A small image classifier, trained from scratch.
Model: 8.31M parameters, norm layernorm, patch size [4, 4], layers 10, width 320.
Training: normuon at rate 0.0033, 16800 steps.
Data: trained on microscope photos of single blood and bone marrow cells, 97085 training examples, 22.1 epochs.
Rows from block 7 of a small image classifier, named by matrix and row number. Rows with one number belong to one neuron. Each number is 500 + 40 x the weight over its row's rms, rounded and kept within 0 to 999. All counts start at 0. Numbers have three digits each. After the name is the row's rms in percent of the matrix's.
After each neuron's rows are labels from the 100 images, of 14976, where the neuron reaches its highest value: "colour at peak" is the nearest of a few named colours to the mean colour under the peak. Only what is clearly more common there than usual is listed. The data: microscope photos of single blood and bone marrow cells.
# fc1: MLP up (model.blocks.7.mlp.fc1.weight, 1280x320), inputs 240-279
# fc2: MLP down (model.blocks.7.mlp.fc2.weight, 320x1280, transposed), outputs 240-279

fc1.212 091:526517511445493412461537543513486387440501501530495505499434475458473428517507528467514490531469545451463528520511480462
fc2.212 096:476516512456547504437450509517494558452526511414506511518463507504544548516520512515436486499527443521507528495517485531
colour at peak: blue

fc1.95 100:597485464505392508491486548523481427484539569491508505539478481548510561510485526527506474531479535525561525449493488512
fc2.95 121:480445474516573508475550501529500602505495511479500518489475489551467443509570544452460505478546507452470512521555461540
colour at peak: purple

fc1.3 094:519451474436466533484495442478507619500469506567483526544505449514514474581504609480465516454530432548462486497452504561
fc2.3 106:527439530491584517550512480477550369522513551477451520422491572471468536538422483521502481517488487478504437578576452475
colour at peak: black

fc1.693 106:496485483501584551492504550467542507531456432474514541624419567521495502495533530543534498540472472500428575498505419481
fc2.693 093:529475577527466475478516441498508518569475514445513482508493527484521467475497520428493495478530471428598539525470522492
colour at peak: blue

fc1.525 109:496525539411502500545418525557478486486511547505471533531450555442518593488536446520462495640465491486468584496503438569
fc2.525 092:539551464469440500551576493486475492497458448479511448485432434506455441482481419549469422359564546475516548550530550491
colour at peak: black; blue

fc1.200 099:528459512469503514487509485472510605455484509463473488528542359544459478495493488574428470513462520453483483458484491529
fc2.200 093:554479540450439471515491506531530440513436497509482488474481537476535553527544462502543536517540510507489504524464566513
colour at peak: blue

fc1.251 104:502509458476463531487512568486535472430521471508481494454485457494483443439508541499511534528520485531534480516508527527
fc2.251 093:505410475463557467471452499491581500462492489509534529468536589459531546469552533437438477543484543482537490519505522461
colour at peak: purple

fc1.298 089:499476468496463443498451389445481454564484454458492546524558476463507559570535450468513534474584475526555412493530514479
fc2.298 087:467511508398491550518523481473453526533467439504464563477552501523523470512548480506444461565434445555515455482529449501
colour at peak: pink

fc1.79 090:523470499564541461561511511486520551462455550473492546529590507417478414492467470532475450437494493438523604501482541478
fc2.79 097:470496529518500515480512499466491387514532478490486515512565510535442547543582466492526503534499469465450547491496415520
colour at peak: purple

fc1.620 103:451487539469514546524498490491448573538483477534549482460472545437508455482487499513466506582545523524517529491489561507
fc2.620 100:420476550472487482476548517430488392534524516438546488538452441525513519435541531523504471392492435529520518413524535452
colour at peak: black

fc1.602 094:490499579529538479512439476491506513487468537504404491473479456429548512505534458528504476502418446524487495469542485406
fc2.602 084:475508522438485455529544575448474481536507492522498518531501494461475480521441471478492512455608475535533528503517509546
colour at peak: blue

fc1.183 097:574547482534441462587477572559541391488493513507450474469473515469534484494484539475530432579467510449509521452536509443
fc2.183 080:475532432570496505556533454491488577510501506625417524477483447514506537557475520458574566447506473526502531420482535506
colour at peak: pink

fc1.353 108:449462463462503520498525549529483579505402490489529514545457549443521540454494506422522477487515422479445488518512445609
fc2.353 122:496507430456499450508512474459455417497437508463490486529466501504425441428468520553483446495504553543466513542493524410
colour at peak: black

fc1.682 105:567556501473447453513523480481545387588389532553482490495510466485436488486480486504532459514522523496545524540461544473
fc2.682 085:492540538497447510525469470505524508536468446477506466519553520508472440541504566455529539533473508491474531471459512519
colour at peak: white

fc1.37 111:542530490453492520503431417470483559496461458451547498490567520484484527547443441411481433469465478476455539538437457522
fc2.37 100:489550589512517483506488479546550460520494531505535494462487479469546480617466414580506539583435487524474563471553506499
colour at peak: black; blue

fc1.153 105:489470473553573503495450531520485424513463529489505509470529474570493475478497487468483533477457514460517528503500519456
fc2.153 095:527461443462435470466526545517551538468440490587511483477488588489555576459477421492500514508563498464547522457477532492
colour at peak: black

fc1.431 117:493542503520470479469580454533495455472512496459441528571540510461514500464514503462553512408529545559491533453516510467
fc2.431 098:491560486533528500484482506500467511435538466497516498558510551451480586556557480534456489552520478460511548442539569564
colour at peak: pink

fc1.601 114:548471487475552479522466494552507482461496489494469507500502575478483511493493521492483434500484487518494457493502462541
fc2.601 070:541523537480479517500509501497385475399474577536519488557440532442578602540493535463532524504452454539535532513476497501
colour at peak: pink

fc1.700 098:438546478483482567536502544475530496479554465493468502465525596547512482515522508531463544526512518459514548493500530531
fc2.700 098:506561544536482492504558494563483452498514535468489556490590503446529495541514575499536500443485492416423526480499553458
colour at peak: black

fc1.161 092:471516482525386490516502523577496537554480533486437486493435427537493508524509511452486478524523442481527453524499545550
fc2.161 120:527467515459622542506477533498471458539463449509497564522484509462488468582492474500500477421466528528495468547489506463
colour at peak: white

fc1.274 094:511410488436565550511514474529530460558521556528505486539521589471523457473475442474534538451498514531456470430431545498
fc2.274 090:506464518448422552510435476508567451511501551494554543533480454519506551486514465518578493527557449514498525525497435480
colour at peak: white

fc1.616 104:514517435462522549481589507411492434512548475467494520530483518560498485544496507522512518440478544487485493504534509483
fc2.616 100:468524469468477491521485565491454566493530534531465523419504511426490484475472479512518520612441511578506485500503462471
colour at peak: purple

fc1.719 102:476437498592542542529559472503487591493464520537552484527507533422466508492510548500489522525490498454486458495491440557
fc2.719 113:516480498532469409500465539465448396469443503472550515524472532524530515463490557530509454482503487478481547531531507461
colour at peak: black

fc1.324 097:498497505490557537495457496513516489565537503529627520492473512530491508558478510566502467442504491470508541525530483451
fc2.324 123:519543496487535539462546509485469562510591490469570529518426502513455539534561455459501535496519457505524489475478491517
colour at peak: pink

fc1.641 098:519473536474462442559499551500508501469552486529474494496491534482509457526536475475491409529493528570516474552525492537
fc2.641 077:470490521464505414484520509533448443496513412495456513508491470474469520527514536557561558463503449532530543533504499508
colour at peak: pink

fc1.71 109:476567550466406514513477511499444543486567503496465510448491516586473557487479513506531497547488468466459516489501409467
fc2.71 114:470498556431598482516567504523507429454539523509497496435467497465465469502547521455497471522574487474478514486474565477
colour at peak: blue

fc1.64 116:482469498515441526495530496494488606474536533464486492538461464446503512430482503526460507503530437550472470434543504551
fc2.64 131:487513417466559497470507479505525433503473512546487488543496500499444472452502542560474528471471544488522439520529488430
colour at peak: black

fc1.70 118:523474520518440512514471482544517508514425519516529507398541506514511536472531523549445462480564454537473473482478522481
fc2.70 079:549425557597449519470510518541585540506540520570512482470464420484460500484535513473523515459484481502484486500488503545
colour at peak: pink

fc1.725 092:512523453526570460595545510526461477493528506526562503429588408497491545474490504479510497473470548551467454478464467473
fc2.725 093:512513456539476514520485479554501497463509515504494541425503546567496461493515512471532414537466486497595519521530502566
colour at peak: black

fc1.177 101:507461464520482476485457456466608584516546483468487505500512513467559594503438532539419557523462563503430525543465453519
fc2.177 102:486463546412502487515542516467465362475587577497481535531502473580471437570539466502538496511552461516501480522490513477
colour at peak: pink

fc1.406 105:491500584433501451472534557492495418496537437479492503516522445452454403546526523545477435557472489430509540519475544628
fc2.406 097:497546512488506464535481490538506597520538503444510495438516522488474561540508479475469566501462568472447526552471496423
colour at peak: purple

fc1.194 099:495458484489465512542540572539525578491511431548506502517406493458464486514500472502476510518487490521580520548495487532
fc2.194 096:516535548498574489583452490487443460438474520515494452453468503538479563469512452513488433439458475513536532557473428498
colour at peak: pink

fc1.199 096:459535512422477558512525531522460501476565500493391502506451477513591511527508424486529473468571553492463399498541544411
fc2.199 101:493497493468515521524458528454456473513505461558397452500411525485503539530570421513497451499478440460504421475524482566
colour at peak: purple

fc1.21 095:493507454524459490493535513567494451573428510501469514434464456599583428528469541465452505449522465504497430457496577396
fc2.21 066:457501513507514455557504476530513565471525472471500522476440560524473574530503449522526529556436471497492521480445491547
colour at peak: blue

fc1.586 092:578517542504465487476513471543543464544516439500471483470513457491525477468510512544495492445494532545601457506471498505
fc2.586 127:479518460530545541498522519508459547550508480501501501417494528565491515503506506457538517650461553466456453466527516491
colour at peak: purple

fc1.630 101:535473498478477557505507520470532463475471494410388472499494589504532460538492475573456505463444473450438542515496427511
fc2.630 107:484499475568461516497449553478559543476466533493451544492513446514486575486460424454563464542554550465571512448497606555
colour at peak: purple

fc1.339 112:528540484548527517558564526508510409512415490481534537506491505498519507500515471514469555517508469532478489480494492517
fc2.339 100:447570533443485465524490485489476638544467489522472470501496476453488549511481471511487470473504521556522460460485495500
colour at peak: purple

fc1.427 096:515424517478485497513525521430525508454545491492420476468520464613497438581447515494475541543478549488373451475481443538
fc2.427 119:471444486506557536544397442520551547470500510513435478483527507433492508548492510480514446454472470493457498527481517426
colour at peak: blue

fc1.521 094:572498530387476536513486531552557436588522527493450499470478513468495501493516463503471534531478450457499468496453449441
fc2.521 066:485557479574515480569496520483550476524619471509549491495508524499535479471494499490465492524531471474577530485485468493
colour at peak: blue

fc1.665 108:537474478450543501512571494516509437479513488539519469491520440548548369470484517507470532513494486537492485545454568403
fc2.665 098:463483472492496471535487518509537495458514540437442485459420551454558548499507400485513496539503623488505482527469451551
colour at peak: purple

fc1.710 095:466468503517461500544477513515490398507449537437509499489505514530511504521551607480429506484535514557501540552464513549
fc2.710 125:480521485419517527513562516513508589542460498513518528422539518542490490461600512502512468532462509390459481467456497460
colour at peak: purple

fc1.341 099:429511441553557465508469471531497515451436431513526512418415337528520496457462475422548550495452570482472532503492457522
fc2.341 099:541551462557451530468551554465448471429493495506553514401371601465492566447501540578542474466541379512552446463487539513
colour at peak: black

fc1.314 095:495453459528513512498440563540485525473506603492491495471502470527482508535480523490481493514499498541450442431506513470
fc2.314 080:461514478561495592514558487530511500434464478513463585516544493469489482490469514520508570472544570494520457495490533466
colour at peak: purple

fc1.465 096:553487500505457487530493518516456591465407489528523491642488504472480499486529485543508478514476493487488525442422442508
fc2.465 117:541469527562510445567534527490552353522401499454529505562426468550457539509550524468518510465524473502502532467501544492
colour at peak: black

fc1.573 097:511466483569589508499447508470513503526505517459455474501516505603488539493564512486473555502464473490519534507570493603
fc2.573 128:530488529576408511478533469499510538504456495454495471539506455492501430478497524534550488500539573533495530514511464459
colour at peak: purple

fc1.510 101:505550514572527454545535546543494429476495498483469502464509434478553528547516483503509530501453451452483550418516460523
fc2.510 110:529474496521479526533560492537496595490494521554495465459511605504535527505515414482541469492443558558485495485542545489
colour at peak: pink

fc1.46 102:474483467504507508532472486488477490457470475525528542465505459455460476454507497482447534526535501523456511428477499607
fc2.46 108:559487471506485492539517432529478505450440521544482473509498506527476498535469500536528497477494517496486493477479530430
colour at peak: black

fc1.209 089:502487487531529504521559454479518652529459460452567507442478506485515536516501545544447549518593551535505510471476515564
fc2.209 086:511535503523462473526483486481518371552445484539547449456471514483499594520508489538530457441435445448536529484518556484
colour at peak: pink

fc1.366 112:503480517572454580514476496542541499558498453543505526517486519563518530474494520452475543503475502521519446518493513498
fc2.366 074:517425532494452491493457436430532464469547501468530514538518454573519475529449547506414485455485538494514519519547493420
colour at peak: pink