From a checkpoint of a small image classifier: activation gelu.
Rows from block 5 of a small image classifier, named by matrix and row number. Rows with one number belong to one neuron. Each number is 500 + 50 x the weight over its row's rms, rounded and kept within 0 to 999. All counts start at 0. Numbers have three digits each.
After each neuron's rows are labels from the 100 images, of 14976, where the neuron reaches its highest value: "responds to" is what is common among them. Only what is clearly more common there than usual is listed. The data: microscope photos of single blood and bone marrow cells.
# fc1: MLP up (model.blocks.5.mlp.fc1.weight, 1280x320), inputs 160-319
# fc2: MLP down (model.blocks.5.mlp.fc2.weight, 320x1280, transposed), outputs 160-319

fc1.108:500501561527478446497463520456426494518456551445537560423477547520465588525477457516636463529617486419498460491444555500491548447527437445548447551406450441457426562492517482587575529505514527517515421407481470550488416501518541541501466582397507500529441565492522505474505455466507526493450485521497526490497603454501511431539429602441466523501512497374532477373510598545480466449508555389503526523487516517474569602513504541596452433462542587473541424506457534585398528431463557
fc2.108:529494455545562453584480533426492402498484486491553412487475391563477560424552500461447537530435558507515475608513460591472539552540542570426633490495525546603541491469517529464516632522565451510513562437472473570483454435528411505513498433405514557497497516575574417422420501525438533519538496505452585458532506405528504479484509482495536469464513498578490550531515549449562513549501450536499448565500567592505517563441597490481445501547538513519468513468505514442532446504545417
responds to: cell type: artefact

fc1.643:468431426453553676571540502546442512386498602461465429520453530484436503482517466415577453532458502479446466482492497418457562546435510523439546496486417434422491561467580476550519443508505502468509499501517587520480511444464447533418482466466412485491503495554492573474501580447531468465499513530477450577408484440459473534543514542454492513584461542458494449590510388518541525496493583519466500451481411559518487506400472568582525460566469411506518469537381448521516529570552509
fc2.643:429496493466505539406483393497578412483551547492487582560519541486435488496445474467410509462558541396465471479449574442426533500541560564515579569475496450489528479485512518513493517486531525495599480524445576479496511502546459539533502549537483469515552435534482514492503507528618507555467554591527448474496491505570485481527498426475475491434471488401608412498474488530522559445519423452503548482486514531555536536552533431505419510406490556641571501525444605493471450477493508
responds to: cell type: lymphocyte

fc1.736:432543514478473557582542489473476531501447477549474484423578507572578387468542488446443549520493485423489496512534529466503516499526387545361519438451508470411575559457421461448437526498508432566535552523465611489443421577503475504558492494549488634417490434549520494485437543499500514457548464495484423501430528508460534465493531550497413449544462515494494499412529554480461574535421511599510434547561456535410412582453429466482612452497455609504500531412553507515465450475472448
fc2.736:442520437446493592482441397446550508531427451520415395503496453401553402447492492551585509446497543509526495464482517564426529572486569567663492482441434554547453395525489567463467472549453490539604436503382553504574502562446519469450482527507573474622495482539457532444504468456588511508471557442473460510487502434519495493462523562497563486542515472521436557456516489455450370513523492515550399480498585534478431541469534548579511491494437537459451490523487501334524448481495502
responds to: cell type: segmented neutrophil

fc1.721:461584593414521522515549531494526436527509419504482416499551579523543506469471476488459539476417507477457528457500541477421573559485440580512431525514569553624544570486488502433479373487445499628468516461522539514472447514501576482569495481402570535513471553558481424481530491474521502507527526525513426451458602599545505492440509444546447505542479483503485473461482435440464410470462487481531494550475504444441532540561547448460473541516438458510544361389433494505450469415422501
fc2.721:498596384440525531581580545555515478519501540482513423462491515487551464526441480519583529512573484510520481401543586528520401520493554470469521450533481489410586437463453572538421572526400471501447504553552430550464478488484495471412514468555539613530550546560470487486382548556530448443547627594503437484554495519521489436495460495535530430543535463545410436406415532422521461517428537542481532544549538459466409437518495490561510428452562545407533525383562549602438505490531537
responds to: cell type: erythroblast

fc1.175:483470542452439496457613526565539498512456461446460639483459490449513480490485469531595526492488571503536428530476540551517445541527501534508423577507477605561428506400485496446419554464426531499472474591491474448475493504466491453507494452506541481516493464565561562523473516548474494434454476514468511517504518548578589543475495446437450448462464536542609510526461452420499526559469615535476424436577499555545406499360441464562552514517440508496523498540485447586603433453516574
fc2.175:445586509524494542468528412543507448459505476477524513484483438562442488490485548450460443541496519491485602547484517483511489506565471577537490492492436489448528587595438421464457488553509529484424517455476433508414503514449467555559599587422530472496527420497488585442499496456418473486511455463547536577469509497386554554556504545480523528510446595525540555496476519450506473513506501372492578445493492524419527439587505446450510554522531509530397525537518507446562482558508514
responds to: smear: peripheral blood; cell type: myeloblast

fc1.138:460547534511454621505520428501515493534574414497540530411533491430515396471518472482507519563512630483469638549466417508462466502487563500449450450517537509503593440547489491507488496523448422469475546454486446580533434545397552486516460411500497510541496516451613427512505484570534436481455487433563412496579502521568544492453510429468508437493506622478516452389517527566529502487459538537556459523588496482515507461515530573482497570519563502462502463385464514497497494509482502
fc2.138:415484434615437467528555455552495476593399588481501517467438433529458418512390468581573452475546605481527446463451506520455445521505630453447585472539536526470504425442558442476499447451520487506508468541611424625346497491536536504405527567522478465547493484433368460458511514487501502536477457528523465585476471485423515526570389469464427461512425473521434473522481507484455470467499513496407600560496542489387417424566471445491502561510487566579492513404588507472503475444525436
responds to: cell type: erythroblast

fc1.686:517505436511513531483498475441499397429538458513499468591469464524505439560493434508454499564421546566480509523518555530480479424451512484592456481599559440522489482426510497463460471466546551492511481526453418541411531456522449486458562412419472607401531530437518562556483457577538516478522510519492498455481501429556380526461496572427475492523481481477567561457552499415478562463525493496556482547492387545432544443476562524490485442448580491512452567524570498652510599494614487
fc2.686:530470608480532399451543504470468384485486595513466537462485402511510425504487507501434547440424471491549539461463590481512516507503474438473483518581536451443531492500480458468453555503546532466500407542517479562467515502501452408452521516538462402546533497476579572476449450480496484507535542456501536414468556523533596523556476452468454451477515487510524502503542475451519432508489469441622513387496508522559510494545415564495535470546614537423526485482602409275448479525538529
responds to: cell type: artefact

fc1.11:476449464436460456513468482555485582547490490513390516510580543532530385521552491530484458502387508470551473386502474516602478427516581486572522502489489489565427478395474494548454536423454468520436518447454442478644493495478512552558485395592480582456498485471568470496502467500451469537514565553454566467519432416460567459554524474500521490473498459480457513450412378464575586474452487478490442459386530492526509375519507530568506550437449540551456569504557535574403590526461499
fc2.11:545464529608498469506496563505542528462462584553425605394486522511500416521553425480582468498548558427501426471471473579540589530506487498448547500514596422442401535541523399551443536396485504458548555569542461465523484517417356477491532383390528499611522457460521440559540464481487596488525530430487493565481540497579500550440566446478534452528516511509582419469509535462574452524462537558538519468473477533437515432447547400536463522500538491519431579472528475512469547628612476
responds to: cell type: segmented neutrophil; cell type: artefact

fc1.363:467458486483490516597426515594512491441498462488540358534529503573483465530460513532529523472499475454424444474505511554433500413522588492521458525461566443560502575567609559517432544505500494484388547473435414467500486428565571508567567343471509356425410549521567459557542440510449528447491472553548619444464517421464535542433525487411471462489412472473471573542460533583430415508540556527502531478512503545477522445497443471558508467405550588517510517473632574460437484475441428
fc2.363:558527474498531524391478498566498432398524512502587549543460506544473444446476511412551464486459448477474422517526547596446527578417515523432447548511458547449445474505520477498466544531532465470466470487497477535524546425537484488580467598424482525624482578439463479541498544428480441467458567429513528412537573449455496462518488626477513553454429491495524525519504491508491517581522472469638508489554498532470487471483517514502519518450526468504478422548436511612469620500510562
responds to: cell type: lymphocyte

fc1.288:514576488450466529536463524486534546540535486497553488524528453481485445546421493569542542473520507486459469436511481544530377366513550656470477457501566506591528479417581499469480444516485507497491498445455535511424504523465465526529511545459510563401549506389490445466514470557549464469434436446504465513399464507579553487477502546474541541522401570470557426452484516502520497487447510473460550573515489574534462611504522472552445458563567571490516411586476491583489477551580481
fc2.288:569393498443532576516367530548518552468551509571498576608463564509428532558511562526508525436469480457449400448428496509496551454542519477549518488443430545545479477486449580472551510553437463508480471517536445524529503522495576474512527503525544531488443534574483435404499499574466481457515573488566493568486503469491513555538508506445497539574524394514440547530510519478516473566565452363511498428562430461514473457469413453435426457564469525501510521618533429373428474486441523
responds to: smear: peripheral blood; cell type: segmented neutrophil

fc1.628:528371435447560490501603477474585454477572504597421600551456387521430487496547421475458540547506404549501495505452561522401482463468537535474422549431614467533498469481435470475568494400444521450536445524567513437519530532468423532401519581432539517420520515540439528471440477526528520526569461483440454505483521495454459475523506456464474572515495478425442501549510505549504502475480477550558525577587590493509424448440496552498424498558422543471487526531446514613481507580564568
fc2.628:473505498471546430490575522481518520399462511477465462428395572535493542503475462460444479461502587500514537535544449536517548401533440434528476382394509509464628506532469488520505507468538499517501510473569514480553609565453482454532470474471513485421455524488542502500481496525458596486510484423606609469582667526552570501554541482494502424484518578509545524521547499501443487534477442493505518426591590511507538543572474578495533657499469574478581377473486558439491377490490447
responds to: cell type: artefact

fc1.159:474460566479481498467469438449457646382483476465598499502480475513576408465515543467436490526480541478490538522502509534558584423461535557449434520514485423486555431445577519550508432456538494544543444525532468560480568523533477537493488461454380513580425489499388471495541519433501484472520432485534486432503431492513485524531505555554417590535556433599526519449551477465475554557486517447500446342536385496532569388404486465532463505456533512532553432504507419499488454468457504
fc2.159:503488512524488496502509387454511602502479544441409465488510417551513453466486473430496654530502548366501461490534499574431437483624459611487619559612461435457495457481577534420551592579495479532455521439534547644501547479585532504505483494502515484525443459529540506470541422509495574483491514537495543504507430452451442478482434466473584503443563466532483422522534467489602451514439527528461474451403469535425400458453517425549442410456441430611558508552550558440527525475474572
responds to: cell type: segmented neutrophil; smear: peripheral blood

fc1.190:458483488507566576523537501507526550496583362524411470484496483448574401531556521423436539458479501509577603459507443530530521477430554456474467477472523507483476577472504490601567455571519477467506507428491526531445564515496429455506572560435508537506577569480501508486516423504573446535460492490536483393551534433507541565538521493509497495498457457443517504390463541592531424505522514430460483483451482486432483577435460451433454512512522525540461530531539467415467459523462483
fc2.190:397523523487572517541595467473500501555580412528475527559459528472538523522447510613494469497524469549486463557478510455497577497502565465610438450393564499601515484465541558513566469454429393442630549583463470577483436436492516589492491403508435501536412467490487463482507442423442472435527466434487456497502546517404523439579504475467440480406485480500486557478583588537532460538596466500486453515484484470471567466481489475502455477548476546519518460514502615505566542495505515
responds to: smear: peripheral blood

fc1.411:486436527436495540534551539485464460401504457503555504524474516463408527510545484528506504515476475370465495402434502503503470462449537562448392499415561416455482601525470518434469434553551568463459462525447524531528488515530400529486492498499474514569438468493407437472509500455519442468475442502531371484425499554585479520474488485489507444367493455500562465541554499460461486494538548370567452560525462535486565523545503379472541475539458513468483496606533442545417522478409541
fc2.411:535510455440456486510559463499515425483410514452554505414407430563432501458479431499542431595430550483475568431531597507476491537499496512534618461516514432605511496584460517526424454570481609487452457427469469520567497428495492419553431423459460531471450445479511485399526429468499540491534526439562492424502480469483534624488543495575483564495481604463525406543557534416507473509526476450426537492578546470487459482501513548439469463449531532499493437502573479480511355389501487
responds to: cell type: artefact

fc1.269:436485427441437506435544560451555570430496486551446523603471539566546491560399379474578520518529520492521472407577530488409482511540451504457431549496626516488494487561478417503520445519491485490618609480549569498512636437462514484469476522466449441565478459531478581501543545547469508487415528452518481504468527426462622475494477500430496562519534496512526522564450578562457408475495567479451442595538499454554512530466423457573524517449517504445466417499424485651547487504546492
fc2.269:458577461478584514507554606454379477569419582477408557551507467616530442486499559489483466410490545583508501457485508457508516408486512399507437470419555438551519511439468529478419573471480508373396511507469435519535600461544524464474496445458591491486451388460504430459578512399491492535504494551557475434557556440512489487485527565471467487444481538589600379572541471516489466479548523530546583606537516484515433468483480540521511590471489522453538518516507453454556458488412440
responds to: cell type: artefact

fc1.433:514543448486576450464429494621537466598470433505456481559445509557439589465570410459490523512409515459464573454526497434487425449451505484486443566475405523398437588518475481434525511530545616556474431495484470362418623492511550546491430568483420522511444478477503491557516496488477437501451464486492537528577525432476488508495516441536516533601453492508542469429494434478454378543558592473501464533500482483350575438564496487459408556611460417515477483524508472391503456496557473
fc2.433:557584438410348424505541588446501564549551460484523455528498505464509565491459465485530425557451445482502517414496583444426420516482512516582395440492589545449444529567538569531500526453468504494499517449452499492490565502476487557564554478472445512466435549487490416515515556488426520509469471533448578580486465516466414507554498538411561452518497511484482607530469488469520551498505585516506530551414535567489508471484475585440474482527552496552544450418449559551518507460559469
responds to: smear: peripheral blood; cell type: segmented neutrophil

fc1.106:578542429525483564450442445520421576501556491458431516463463483542524475513556558574557485500453445609491453406479547502458408407463506488423462559462501447499492546465500476554561504566530454570554514428499428550561467562478467562465538395519495561518536467449419506540458463547540513513475452527462385440502403463477485458477512507484558526405489475484424535457449557443482457475513566387515562558505469506519426447472538511425500533477543477460488419468392513647531510553523493
fc2.106:534481531468514407446475532451431509454451592389494498440394516487535482448452429495485444474501489537566535337557530456465608496575493500467542467586524458525571574492583479512453548561482557514438451506484440481568372569594489425492464510486476576514561439467421571538560477577497519526440537444557521521502521485546450519578527444628448527528553552498519410513478506556516505536573515563588484440486490591565453473524414556544519585476499530503560573522563501459534450599484451
responds to: cell type: erythroblast

fc1.296:497516458477429449387530477527516477552529466549480495550484576499584513465516477531532438513589501522480468515492497500455502533452503493504476530528603500506563508473590520475519537410457664574517430502484494469488430526475506539405533434557458442499455549497568592460475482564527471490473453493478503525601455546526556580485471466459584536415486540532422476408318475509521491442449500519485543413470433560491493548528472472516550524446504600553443424379461516426479514526577486
fc2.296:498536631471567544453513594548507436451492537461450485547528562439593499517493505485431528557473492511515527488483537579488549522444484512499505511416534497503520414525495499554511435525434471458533452532490441489520503456467395522479461523470522484523430526554492592569494616435531438448580567526539454540406587475470524579497518602535467587465472394564503466434551490555574500501511501501569478446579447511546503456485511501574469537483450447445532610416588518566467485375527532
responds to: cell type: erythroblast

fc1.242:388484331490493531508533465610404455453480504504472534589600520399502518490501478460486486542447464505494558495489568472524462505559607441420484467467514401488456514445482494478525487476489490562452552544503459589387486523439508494503527435556432482516510525575387537532492490520518497541499489511505504441549524539577402478543477509515488412542525530472461536428468568470464444458526523470437446505492432498456510490501566508555482458524553535591481402505361476380516453473536438
fc2.242:566575462462526539531571530463437498446551466453436500465562475476554504437457503415434430433540459543501540540536493551595530435530502480481492546543505598480534473448398451528490551550511513406458652470506473531519493596478526621437544499499515568504497504587556372452488544593551461548466391500542539536503541484537508433457543521474507498460503530460519533488459487519468445532487568479523431552410470417549532445558506452482575503453473588463502546557489543434537476524449400
responds to: smear: peripheral blood

fc1.633:531424604410534465492425451494522608574511430477432455469484589501521406485471478577448560479377527396459546433425474476477555423482442533528445434459601534463533488482474528375592494555556530531571514466378515575520473538567485513436496432470599518544492437585532555501515506462522541505533569475424592464503488486540508435489561424450513552398485461519561518446506468513501619500523602445519481501439523471408596405509498491529449523519475484431456538551479477555413410504505501
fc2.633:480454467481471507555455429515481604485504578507495558574536463498526476555472553467573580503421488578429528476511582509528456568545412535528502434431557426523443511471543514513513414500466469454492433454550489525418583480536520437496509535545529501427490499464519446618498456478486485435457538522498604491500374627443569548445500577527491573504548594456481460508440584592556558530495588609403456550512499541506483526521577478517432567445503469510495549448561558420462456482474522
responds to: cell type: artefact

fc1.582:488490414466465462460409504399475512581480488541509476463353444498505501448505557584549567473501467447484450509517493489499479496537566456455406493451514471465460425541497417511599440556464558412416480464449553414562418614529419543547522546494495424564507561529446552520498512514526432533406450447563482515541571521481575572476543529529549529458468458491554450502475613467498517500544544539477545526496591478438500503481484525472480481520614439578494362478556438504425503540396550
fc2.582:416505553515497451506486634413491541424482503549477472506497467569530488408440525395424507473515600437489462581463509529535525471440489473525471533556554495612458596451537533436603462549509533498510522459522540553462474522352526509526498516505444549574430518492549465415479505440455564556569526443530451572515544511497538372497522445529508450527552504511529424527403541542470470501552580416504470526438451617487515488460517473456508496485541586474498600476503551493501582452549455
responds to: cell type: erythroblast

fc1.712:536515469497399574530405558496503445479541495427555504522506485549507524506528586464572519517448500524468425472471587476438543581504522439404496529526463468534586434535447571548539541525461433474491539421509547520470580537462443510555478481503492478499511544493417574490507472514488466535569470605532516651555580540468528562505523437458514495505503496498498548610412439553527489435480519445472537514520361530520536485456625448465503456456515618507462441417442482736474535473538484
fc2.712:465524531459458458567459527460532468459489532467445592471423438566435574507534423583400489427444476595401389474491560481487422517462513378497430492556547541492529540421407441562514463532515473484410481551535483487600537469603551448516569505478546458563503464457540561506474460360525432548499523403504531568560654511557452475462407449586427507523499514458423429591490500576463527494403505544449434509564448570542501472500357442509461470528451508462499529499566450425536451480456471
responds to: cell type: erythroblast

fc1.154:444448460500493432476466527431543557574501530589502574408592478463477576508545487487564479497435495451582447415544459504430432504451481558522471552444444494509540433416499547429492473480404615519449448542526512454518608448509474550476628496427519516498450366513491544456502445413476471455463423472557646587474624505531504531494492449531523507504568477531497528626550439478535485516556544490522522437593447503394413500458480435454471555469543470536508559501481500340410510533564419
fc2.154:531531404552501534478459516433602523545446449488423535473548485548558593531461502512537451446476379452496456504420444491479434429489539502664508492544542497418382518623528482476410523465497497518455546538433520502405582485565560520525444505557402490509539477528536559484482473577450532568506473558503559513552516549531515465497527494494455422456557505485517486483585454552498528551547550549471508476530557538480500500522542626508453506483452464499486569471474466504511586545459615
responds to: cell type: artefact

fc1.460:377499481532522448444412473399557547538422481524496515439488497535576433441569572505502472521418477479444540492493536494470502560494518499475499559553488555503508386481427439444682501553464491439577466597539460511587483595395474537501520516501447542462512391487565419524494480380570539501516540600371457488509529462545544552407472504505552481506397490432432511490457503547457496461451529456422501486521534559549605538493513492524579533537444423442462449538469463603555483466556489
fc2.460:430530475504447472452487475461452560441523554499480545546569464467515428511555401518486418481399444450534424502539531531505551594378490481520462528508546494515489559489510559379442555509510496450551490471525540456497531514458398426438472517584570508499571371405394548399539550572517560554544518454548503524476433489568530515616585554509454519525553564458474460442559555485449455453490574481508461456533507521415459494501511452496526652502442541446500525569491483482456505524457488
responds to: cell type: erythroblast

fc1.217:530531496504418466517489498367581530472562475443613509452446498492479395486441509488585515500522526571499556453548508530540470419554513468423504503481528476432525448571567437419489477525511427497561496442508531425419491456437506508604445458460464488572497540509535594529534487509541525518493525532536379473545559544484646521548505463500506548551515388519489459525496461494507442490486441463418488431474547445482658575460432549469501421512513532464511451457522519538433572438523482
fc2.217:519438505457518501427507481541518501531502477505564594410475499490506398581378472470429540493547561514481408514465493456475595459463509433550462536565631511424543512424426564501519496529513430511527543398472488491502448398456419321482522462510582511538505502477544410530502531523429538479580458487501455515617537499580457492461565472542560455415490558518552465528516512503471511470535497550581559479544495593501473425446564492519479507541514589456494487571522505544583489479475466
responds to: cell type: promyelocyte